config.yaml
dataset: "synthesized solo parts of chorales (CocoChorales)"
fused_qkv: true
qk_norm: true
parallel_block: false
layers: 12
max_grad_norm: 5.0
gradient_centralization: true
final_lr_fraction: 0.1
warmup_steps: 650
Rows from block 9 of a small sound classifier, named by matrix and row number. Rows with one number within an expert belong to one neuron, the router's apart. Each number is 50 + 10 x the weight over its row's rms, rounded and kept within 0 to 99. All counts start at 0.
Before each expert's rows are labels from the 100 clips, of 14848, where the router gives the expert most weight on average: "lies over" is the class under the peak. Only what is clearly more common there than usual is listed. The data: synthesized solo parts of chorales (CocoChorales). In brackets: how many of the 100.
# router: router (model.blocks.9.mlp.router.weight, 32x192), inputs 0-95
# up: expert up (model.blocks.9.mlp.up, 32x192x192), inputs 0-95
# down: expert down (model.blocks.9.mlp.down, 32x192x192, transposed), outputs 0-95

# expert 4
lies over: D#4 (28); F4 (25)
router.4:59 51 37 55 39 64 61 63 59 42 61 49 65 58 34 29 37 47 32 44 60 52 46 49 55 35 45 57 53 37 58 44 47 52 49 57 65 54 42 50 33 61 68 39 42 55 71 69 57 45 45 40 57 51 62 41 65 47 53 31 38 65 43 50 68 40 54 50 51 46 53 51 32 48 37 45 43 32 28 66 46 58 66 52 60 54 53 64 53 42 60 57 46 37 40 56
up.0:45 31 57 67 53 47 58 36 39 39 61 62 44 59 48 42 43 55 55 39 39 59 56 40 65 64 48 42 49 61 47 67 30 32 67 50 41 50 64 55 48 54 47 42 60 49 33 56 24 47 62 70 60 48 47 47 50 37 46 51 51 43 57 70 48 48 45 53 62 67 44 59 47 36 40 45 52 54 57 41 50 51 48 52 45 64 51 41 60 68 52 51 47 54 55 18
down.0:36 28 46 48 66 43 49 44 37 47 43 51 35 69 57 65 65 59 70 58 38 52 54 54 50 61 60 50 38 57 36 69 45 34 58 50 53 47 52 46 56 53 42 42 70 41 52 51 36 48 42 54 44 42 56 56 58 46 51 63 44 51 51 59 44 50 29 51 61 51 59 53 42 36 55 50 45 58 79 40 42 52 24 56 67 49 42 38 58 60 65 46 35 55 63 47

# expert 0
lies over: F5 (26)
router.0:57 64 48 53 35 63 56 63 51 49 62 55 53 35 57 38 44 41 49 56 38 48 48 57 57 42 64 59 63 48 50 49 30 66 45 71 53 60 50 56 43 44 57 48 30 62 58 43 43 50 55 42 51 49 65 55 52 40 47 34 56 22 55 40 51 46 53 50 33 50 56 24 70 41 30 49 65 39 39 62 48 35 54 50 40 46 58 66 53 56 27 48 59 40 44 62
up.0:73 42 46 55 51 50 46 41 51 29 45 57 48 60 44 50 44 38 62 48 53 53 61 47 62 41 56 49 34 43 46 52 50 52 26 48 40 68 59 51 48 57 62 44 52 60 61 53 47 67 54 40 35 49 49 28 51 55 53 53 58 45 47 51 64 69 42 57 46 49 46 50 48 34 51 21 45 53 63 08 50 42 49 71 44 38 38 49 53 66 54 65 44 56 56 53
down.0:52 49 55 55 30 51 56 59 63 58 56 50 52 50 49 44 51 47 55 29 41 48 50 44 50 40 51 53 48 45 44 39 57 38 48 74 57 47 46 43 47 55 47 38 68 42 38 57 46 60 67 51 49 60 56 59 44 53 50 56 54 86 64 38 40 39 43 48 57 55 49 70 55 57 49 55 53 31 57 44 63 44 41 51 31 43 85 61 41 49 34 42 43 52 47 18

# expert 8
lies over: G#4 (38)
router.8:41 44 60 51 63 39 39 53 57 53 36 49 57 59 56 61 57 65 60 53 61 65 62 59 45 61 57 51 60 50 47 49 55 56 70 52 59 37 53 61 61 62 31 43 69 54 55 58 47 55 32 63 66 45 64 52 33 55 57 67 62 52 41 56 53 48 37 56 54 51 59 58 46 50 69 57 66 43 61 56 55 57 39 60 44 67 60 44 47 56 59 50 63 55 65 66
up.0:38 38 66 52 57 48 44 53 35 60 51 45 63 45 59 48 53 35 42 51 49 37 37 60 48 60 65 38 59 56 49 64 36 49 63 53 44 57 63 56 68 35 43 46 44 60 44 48 43 67 48 62 45 53 46 48 46 48 38 55 43 38 62 36 37 59 42 58 58 46 33 39 60 53 54 35 44 41 52 49 44 37 50 38 35 59 55 47 49 43 47 49 42 60 53 49
down.0:51 59 42 51 41 48 62 46 57 31 45 34 62 69 45 47 42 40 44 50 51 46 34 30 59 51 64 37 40 38 36 41 53 46 46 45 41 57 30 39 45 62 44 50 47 56 32 53 46 44 43 46 53 35 50 43 59 43 52 50 43 55 50 41 42 30 39 70 39 59 51 57 60 44 57 47 48 32 52 55 37 55 52 35 55 46 52 71 51 43 48 48 30 42 38 50

# expert 24
lies over: silence (98)
router.24:49 68 57 61 60 41 53 44 38 64 39 47 35 39 56 53 57 51 57 43 42 33 58 61 44 59 62 56 51 34 47 61 45 55 52 52 33 36 62 50 51 29 36 37 31 44 34 40 37 30 59 51 40 65 37 72 45 30 65 40 46 54 73 72 52 47 52 45 51 44 48 23 42 64 40 56 48 53 49 61 63 48 64 37 44 55 59 43 43 39 52 48 57 43 60 35
up.0:45 61 60 62 58 42 56 39 36 55 44 43 44 48 43 51 61 58 58 41 50 43 57 53 68 50 52 32 33 35 42 52 43 47 65 37 30 47 53 45 56 29 32 44 41 41 37 42 43 27 65 54 50 61 38 64 41 46 56 64 41 60 65 63 61 45 65 54 58 43 44 43 35 73 57 57 50 56 60 56 69 56 59 40 54 61 63 44 32 46 61 51 43 45 52 32
down.0:45 63 44 35 56 45 44 58 40 73 58 39 39 31 62 58 57 31 44 45 67 49 47 58 54 39 53 57 59 55 60 57 43 54 42 46 57 45 62 43 62 52 50 53 29 54 55 32 51 61 41 52 48 52 47 50 48 52 56 44 56 41 63 54 44 62 56 50 56 32 44 48 60 50 47 51 41 50 37 67 45 40 61 53 57 48 50 41 61 43 39 46 62 51 47 68

# expert 13
lies over: silence (100)
router.13:37 39 57 57 53 59 56 40 42 37 50 68 40 68 50 37 52 72 55 37 38 66 54 49 63 68 42 39 48 61 49 50 41 41 71 64 59 42 28 49 39 45 37 48 56 35 39 58 32 37 51 52 75 49 62 64 53 42 51 49 28 50 53 61 60 41 44 49 50 54 41 57 47 59 52 62 57 33 63 55 57 54 44 41 61 50 60 49 44 63 53 47 35 45 45 44
up.0:71 68 52 59 67 44 48 40 46 57 36 35 48 45 51 65 48 56 57 46 56 60 42 35 41 44 69 43 41 33 72 60 51 46 45 53 41 49 38 55 45 58 54 74 43 62 50 36 55 33 58 50 36 48 33 51 41 59 66 48 46 56 47 56 49 51 66 44 53 53 49 35 48 58 63 41 67 60 45 55 66 49 60 45 67 55 32 43 41 40 44 53 50 44 48 45
down.0:53 64 46 59 51 46 41 43 54 67 36 38 51 35 64 67 51 66 63 44 51 50 63 43 51 61 60 54 46 51 64 58 59 56 57 41 45 36 46 40 51 64 31 62 41 58 65 35 69 26 39 34 39 47 43 50 46 57 57 50 60 48 38 51 38 50 47 36 50 47 55 50 65 59 56 41 60 63 40 47 58 36 44 42 38 51 39 51 52 46 58 56 65 56 50 48

# expert 25
lies over: silence (65)
router.25:68 41 47 57 52 42 53 45 37 44 69 49 44 45 35 46 48 41 36 55 40 63 40 59 56 55 52 52 37 53 47 53 42 44 38 45 34 53 54 46 58 38 67 51 51 54 41 47 60 73 64 50 46 70 46 62 63 57 37 57 44 31 31 47 33 69 47 41 55 41 44 57 50 62 30 45 51 51 45 40 37 66 61 71 60 62 27 44 40 52 55 68 40 51 64 47
up.0:44 41 61 52 65 36 57 43 43 41 54 70 48 69 41 38 57 47 42 52 30 44 51 59 61 51 45 39 40 38 43 46 41 35 63 47 33 62 45 70 64 28 44 24 63 31 46 73 41 64 55 61 59 55 58 51 52 59 38 65 47 42 52 42 55 39 50 50 53 34 52 43 18 35 44 42 34 52 57 46 46 54 49 49 51 67 56 41 38 50 58 53 37 39 51 41
down.0:46 56 42 47 42 66 52 45 42 49 51 47 52 66 39 45 51 55 32 42 47 43 53 56 63 49 45 50 55 49 36 36 45 44 53 49 57 52 45 57 36 42 38 46 63 40 35 51 42 48 65 42 60 36 48 53 62 53 37 58 49 54 53 54 75 43 50 58 44 47 30 60 44 45 56 53 29 56 60 53 43 52 42 53 64 46 57 53 34 61 64 33 46 37 48 39

# expert 9
lies over: F4 (37)
router.9:34 65 51 57 54 66 52 55 43 57 49 59 57 46 54 59 70 51 55 47 53 56 69 61 54 52 34 63 56 68 63 51 58 49 58 56 64 36 50 49 39 39 38 38 61 51 59 62 63 47 48 50 69 29 63 48 29 61 48 46 61 53 50 64 63 53 60 35 34 39 50 58 46 57 44 67 71 65 56 40 60 62 37 56 43 57 59 35 45 53 58 50 66 47 59 59
up.0:39 48 51 60 38 55 58 41 44 47 33 59 49 49 42 66 59 40 40 39 41 46 65 63 67 58 41 66 54 63 58 40 53 42 63 57 55 46 42 40 38 39 40 36 61 44 52 58 56 45 41 58 60 34 63 42 35 61 43 47 57 53 45 60 67 43 44 42 32 43 34 54 40 55 48 54 56 59 56 41 65 57 43 51 44 52 70 41 42 57 68 42 62 49 45 56
down.0:58 41 70 39 53 33 29 41 58 60 36 50 43 51 64 66 59 49 58 59 60 58 58 42 41 66 33 46 58 52 50 47 60 60 60 51 51 49 64 40 63 62 39 54 70 58 67 63 66 59 39 57 54 51 39 36 44 64 52 73 55 60 39 51 67 60 45 50 49 39 64 61 34 55 66 50 47 70 61 44 58 46 44 50 45 46 54 40 36 51 42 46 57 56 63 60

# expert 2
lies over: D#4 (36)
router.2:35 51 64 54 54 55 57 52 52 52 50 47 53 67 48 42 73 43 41 60 41 52 43 68 56 61 40 51 59 44 55 45 34 40 58 56 73 46 51 48 65 33 37 40 67 65 49 58 58 63 63 52 58 70 62 63 32 74 45 62 52 63 66 47 63 48 42 45 42 33 58 56 37 67 53 54 57 47 64 61 53 66 40 49 64 61 62 37 41 46 60 43 50 46 59 38
up.0:55 52 59 49 43 39 50 70 58 36 55 43 67 32 45 36 41 53 44 54 44 33 47 59 57 42 50 38 41 47 55 41 57 61 47 53 56 46 45 61 53 52 55 49 56 37 70 58 58 49 48 40 53 47 56 58 44 49 40 41 56 40 39 43 49 39 55 37 41 41 77 47 52 61 50 74 68 35 31 56 63 67 47 70 35 50 48 61 45 43 47 62 57 48 42 73
down.0:40 51 60 61 55 63 51 72 68 46 52 37 61 58 61 45 55 65 62 64 49 42 44 61 59 57 69 50 61 49 58 52 58 48 63 59 66 45 33 66 53 57 44 48 50 61 54 53 54 36 31 25 56 42 71 59 49 57 48 34 46 51 50 33 47 49 62 39 44 52 67 56 62 59 50 60 74 49 52 59 59 53 47 40 59 51 50 47 51 43 36 50 52 37 50 60