Rows from block 5 of a small sound classifier, named by matrix and row number. Rows with one number within an expert belong to one neuron, the router's apart. Each number is 500 + 40 x the weight over its row's rms, rounded and kept within 0 to 999. All counts start at 0. Numbers have three digits each.
Before each expert's rows are labels from the 100 clips, of 14848, where the router gives the expert most weight on average: "top examples" is what is common among them; "loudest band" is the band of the loudest frequency at the time of the peak. Only what is clearly more common there than usual is listed. The data: synthesized solo parts of chorales (CocoChorales).
# router: router (model.blocks.5.mlp.router.weight, 32x192), inputs 0-191
# up: expert up (model.blocks.5.mlp.up, 32x192x192), inputs 0-191
# down: expert down (model.blocks.5.mlp.down, 32x192x192, transposed), outputs 0-191

# expert 30
top examples: oboe; note G4; note A4; note G#4
loudest band: 1000 to 2000 Hz
router.30:449495570496447523433511553471452492552498561526512575546459543497534539505559522451537565475557537490523582515513532509491554499498528560496560492547451487529473588495432517525512511516523480481480420542504521532527496543569474489442555475510490448457402488514548513553443545506518513521494495434478490457505534554525558442566449432512546532533459520544527503419442574550456552443524518505498544563518487498509535549514530560566483514529559517527520512505487463493526515537519527546529506470470494568518463482533518530506524501477474506487452558410443563514517562458588541578
up.0:592509496493484437463504552499505486505455496533519527490452592499494495461474476506458504524497560511481489476447439458475526504512526492563518594499439478481490522514486527526518559527428479490462484447546443562545472544539512510455491536483565496550471463437496471485510570534479440532472470449529457499504520461526418469463414539626477576457517501488545510467457525528533516497418465503396483523486566451460550535468542464532530450523535544552544461457427533509438558509486601553468495417532501528495510516487421446443478501463464489544484540452509510497470516512533539490
down.0:564467421549498522507476493525526563439419492574484498586476533486523451512486479510467512557546504432458480530488556456491530580531468569539489480526510564410517477465500544570455469504478562484524496466555485431485492471476498438544478468503545527577510464461441515527532520568550507483458512514503454561517507507561523518464437489502471540454591476415451540540515466504508526534431471479411450538537510432515513531516518498523549462435556447525522539473483579475551483570451561512449503435531490507528476492469488445517454520479515488512554557477528455557486439510514464481
up.1:566481473534472551545514537490616509527432407501483535504441498516477483560474484554465493541558566477503500604452418461487503535508516454482516501465489496463558518542509482475448476504484531472477480457552474518564481540507506532496515513497566489558503487465531501575534563505522435468485505498489476502447442578519555489481410525518522519520517476481530541463501503544525513524471514433469435529593527384573518523499501517518540458423458593588559523447470576550532523536471591544424473457537454495482469494485497476474473508492500477466501495498505504542454441533513514498
down.1:522519474519419587517441490478502546456433522543477559573466453438504469485492541526474489507566472476510508520479525517410472557495433491488434460451534545410490526486530473526442434467530567493496513496501495439446526501465502440529475459536470443480481479503482509474464508543487428449429481472512500500559527557514526475482475430420480484520507480418444479498497486471425500485501452451491410482531475453484431458515447543482456446442503420478489532472491527433496441500480487437469449489518436444540494515454469495490500587445494473445561547510493507525461419487516427461
up.2:534491498553486507538505531501495487480466469493562525497475514465480513525500405500503475535451535459522534540482452418494513454507551466500520555513487499493505529478476601495507500530499516534488484429536418472542437578554529519492524496538560453491494487504463431499521491514521503474459504467520514465544468503551506458465411517555456568507545434410531491478456522513550548557442490525382491491467496438521531585448517500515520457517487457543616509483465545527476531550385550529530464512533482527544506530492490449426491545521429482499463567449511508479376506490500563494
down.2:482520477524490533528456467535481552456468502565548562534475439523494505532521466490516519536532467422548482497501546457505455487545484514492454511472511520466483504463490471540533468542523561477506542471547467503533473555520499480566504468529553481432495433472381451483491543551502508425458526441484534504576514544580572472453402546451422523498541494416474484540531484500502530493412470478395446489492475487510520514509474528512450485464501396507539566526455525514476485518445561526493511549503397474510496511481515397479542512492487451492592520486485429495457443480487498447

# expert 31
top examples: oboe; note C#5; note F#5; note E5
loudest band: 1000 to 2000 Hz
router.31:478567532487520471460529528550445476506541561489550521534534421536468523507545536502548526481471446476557535456514463533565488489507506530574535486455521455552553580496480528538540571513589437451465471451434469578507542518512552579450541534483441440460567489547481449483408519490459527575528530445529502486461521449465546471489524542551500467531466496516503510510480477491497453446450520534571545525480551586490513539533537540521447530546545524475507514517529477528488402515494492544534447507514462544552450516523538543437570472507466517450461518514509567446475561464541524512
up.0:506551515454521450484570549496460455494600502497539475534535436477459555513505509485517461475533463455496511454526490492527437482435504516485557505472493458490590584530479546521538547549569427461487457478463447565481513453511497581439581529470519483522565435552484435439475508460456558517506500476514519486461452486463546479492531492550521474581469420513521446395472482456472456502475489478557526519514570552489544548548518508561462540515496504490462496558535497553451475529531495556526495545469458556470488514493523576435551456482494526432416487499500544475475561485477535526
down.0:470502567492509439459554529494444449532534521421503476474512530448463480506563540468487510462450491523506492463538454490548582466546560538479554559514398443551471469520439512498552557524492438552479482528460533520528565521582508501415564502505503473474519510483548440485461521475481529512514478456452537456463473455484474446551548517560528487451450516565550467497471514451515492475530512538563530491502482519463584478490582513542520531530551483441483477509541465515461543471527509588538536542471545596448441452559522513476553452496470530487484486488456546490561547458483569575
up.1:546489514521441533540515502431550489533480452464464525534480508468516504543473532455442417512530495518477497523520488502458498654459490458470541419458532492461507475573517453520401509411491527464427561545516571548476520531465561534444527492488537503500490493495567486482516549469514459479545461542530521486476517610499525498549495493486583552538492483457532477454509533392492522476515482427530473558553539526532535471556515434553522505456460454537474432402532527504449538458555483535509497446469494560439501494477480515520472502449533476513449474526474539516547495476519508540
down.1:536507442503479557540453476507545563478480455580511529504477456548512532473457463517501484558540504464506521537491530501449432522460444483515457422474588545462545532479567510508472456498534564454509507464533458479469419473425480505576452506465487496523485490545459538532551488540510470481479517531535478549528544552538516560438438478460467509552561466447450515517527483538470533525449499447437469520503512496547421525510408496483459453467449553560536538525474527467532445515467493427471469465549484426546571564422476462519451568510509475541518523489542470507449482536524420424
up.2:503497536529451546487432495464493559547487467458466519510488507553580554593501547485501465495485534495469474477562473553463498536467507466494560510578549496522501483433528469386509483424460497491462516539444492483482513509504431491548561458508503506513468463522616503546518616495559444493497522520482446516536480538451511519565568486513527457500486498578508517530531502489449495492597436480553496499504440478522403472495470473510542489446479539464452469503535460505577505468510510412437448499500509440519540462481479517455494515484446476536528450570502522517483500483548409580
down.2:527508450507476543536458462503554560471470484591490517505482462538529535471442460531489479557534492473494490530491557502463424516457420475516437434475603575455532529485551466506450461489524564463512525470514464478485430471426479520585442506478493510531505517536462559515525477548513457512480498546521501537529531560524515569444438468466477496551559487439468513501541502533475501533463512462443491495478509474542397509491404483474496452481446523551522532506475531489516445527474497422500475451538490404541562561438465474539442564509515492519493528507558457531435481535523418430

# expert 19
top examples: cello; note E4; note D#4
loudest band: 250 to 500 Hz
router.19:475464521536534536518526490431534504583494467460486540515449446572433522569544473452512512527547502454540492533508485517521490463487573489470523446483568555571527512478538524455549484469520468472416429499505518462536504498527462496475531443529524475457564539509498497549549499451452455465444445522525487452509481554542564510536472496445510554519517447508551494490517513484450581508477539504518502515587439396547522504438532524541538524532461569557544471522456457459523512498498475522466534521489496582439442468492564480489520454555487520492452421451426514588467528433491530580
up.0:470449483499454517519482508485521580553624491400558492424532498518457496525514457515599580477520478507484510519425463576483472509416528516484554485535510515542468551485555572448521462570517536554491497473473479493536465460500432472473499498445500446454525440593483510510504521460461435521447528473517496496506440478522491497550503468509483464506516491449525468549509513439528487506604521554522469409464480494541441494505414533464478589561494529563524496538490502568503574488425444464465507511484552485491486498515500471485507488531423531582495496504474441501494545482504496508
down.0:485466512485534436548520487466530535455533461468499440451515513491452440472373449480489456441463490484467521488548518502520479597444524486458539439555505552524522489496526445501483483523559496551535552573539538495523445476451481461474529479449536562509514508533475520522410478450513504535557546528558484531517468525473415492539520526515551527508528474516548489552442568508559459523541503469527516470477512550567451469529473456493510550500477487524408468506547498556470551452586449474512564436475555475455571515450469480505426443526572469561457450502527461449533531549499528511
up.1:547540545535561524507521482490518372514367498569466547581477511500462539483519534454428436553543491480511511495540475467552519492599501469482473481478498472447565495549432494549501485459500505416489471477551507493479518560548482528441492521513536550509509563423495476488494496479489500495512478479494453455521503530479514466408472500498494563519513490494496530412455490573456528487406480510437522583537533493497600536503618520544481495502497503497522501427492469459466496514535558566494529495501464547476470448564497547501507472468520506427465487451460573526509496502502531499
down.1:577579500489424484416485495511463466519452568537495513548490472462493454437495530493467468511495510530482482431476479509454535538564461504552461521459466508432529496532463495568493509503493525472508538448429522470471513507548501526540481529492422472429465469464509473471469532492498456548442484452451512482459490516483508488437482511478450542436423493483415490460476464456472392483445471506474406534495525538448530525574527407531458447435526450473540541456499471441532491490508588528438436505526450499500502511446428478471558572465517498458542502533494558498510452532469431453
up.2:545539507542564515498503469484491402511374475561431515601476501499462534487514553449422405571518494488521481493557501433548511497581495489463457473483524490445564475503456509545520486435518470448480502487548486487491553548549507526476512484560529573536508556438536477496505471497511512469525510509501443477474479509471535481434495451493498567535512482530468496433468488554484508500405471441510529570567512498452557539493571506549490455443486524478506495454486461444508450519580560575470498492456455504463478427530530570511527501462549512442495472453491586541503521517507535501
down.2:552560505436471511459458459517438474472468554578453540532489498529506459479557529476470476560528487523507580513447476499447516545567448567506461514462453454443493505537459506527454478455513566478493508443449481543454448532556536532491508464495477417492458445467484459447462560451460485522488445453459484467519532519482522457458423531499441596477447423446442532451470493478472484456459471498455460540528562438456545549530552491533469449436477476472469556471429478455486457472476553546465443536491480544463488499474477472436547550455487530465486487476463521551530449446465461463

# expert 22
top examples: trombone; note F4; note D#4; note E4
loudest band: 1000 to 2000 Hz
router.22:517439500540494526510533449452530527521447483514468477478469548451490541556443497438543523563548477504507498540559529483541522594497515504501522546529524558444506492441493442496405509456494463486554452497564555406471536504483501427501461430496509519511392510442498551500543483467564494457500504575435546501493490490467492532530464493446577451463513501549470519499495509508547562573485536479488520458514437523523523451507528473548556435514559457532466547519507535467582515540505538490475563489496528503462440447467537556558434422538571430525478465475488470500496530517545546568
up.0:388485505527486528568488520538503576471512512461570520512484453482531517532516563600577531510530465485586613488505516615512486486426473540540498486515497509461501570470511480490483425533521501496531493485497517495479519435478457462546463521514498415459485476546469520556453519541494458516458517507492530464527525470518511502518467484476461464540507513475498560570491501521483502498481528508497523461435515502491450553539421602462401537523453421524518521523503501512501513556399440430491421526544494465560540485446435509451480540532506446521492558534481473495507421470532464499
down.0:459550485483458560514481490500479560519539458497497460476507433463524581537530469531516532476514534461528483509516475462488448438543526514452448530531577520512516525464569522424513526480510474490463488491462481511481502503497454451545533470410505399517525510518489459499574545479472465439435504492479519442507453580489561551479487513438446468563524517500486552543514472522528474526490506461530525413542483482548459503471477548431485473489446481463540557591468496526509465494456483475442476545484482439504548540429553443449572499504501443422554476515521409530427418504458399510
up.1:499579492568514599515457465547524450470503479492489512505450458525481544566505505450526469491499466501510485512526503501503467421564501536429425489459536523514542442506557560446546457488559495516493519536486511497498492555529486541577572501487497542455559553514552461517516476489455499423515515512489481480503453591490556541483584482507466518532501506526482534494538473579532448540556486464552493524603512498483467473479515484528472522509415497451541483478460455499512478462529477464499546631438513439417472502447547475508542510488488505434512447542512507535462511507364494433
down.1:448557437527518510524555529533538502527532563441566477490449415473546502506532583531541495536536500456536510544479464525500475513458455524500432484455566433497513527574486523478430499502596552481506541455483440456500567494419444501495503561515422488472522489530476456501469524522494485456487529464500488516478493517492508474441540480429496515570472468470487531506502479445556415505493490519479469462428507490509497551529492508472433535467485531523526536503506544581512427514489428487524482501525407430544528492467546482460491522463469470449574560578556437435519467544457416436
up.2:488463491549535511499564485411534546530458475514497478516501505455510531580481521460554512558598437485483486535587526499545503571518491470460564477524546518457550469469464460484454521461499472438518464478574534440479538504408476460503477453524512480520435499489482552533521459435563506470500543566494504489463476491497516479572438462445584461537519459505458505450440498536480558531444540445494512446472438527524478494506527510575546487502488457526471569544507535463524470534555498501501528496464498508483477427463551577564444431525549413516453455472486456496486536549541571558
down.2:586420549454495467461438465476467481472455439577454517515540573536448508472448422449455501454471518534476467450511533469525542507540558485504553526524466564497478473445502466529581493507437453503504468561519542533507459484609554470501524441497573532514492481460522534516547488474528549559514456533499502489498510487517479535548463502539531497436521520531512487480497559535432562490499497479525523540564481516486500455459515463515561464549536485483453475485479450417475560490534564527461530498462560570462459492535458498542491470534522533549431411430476562559486551461527561564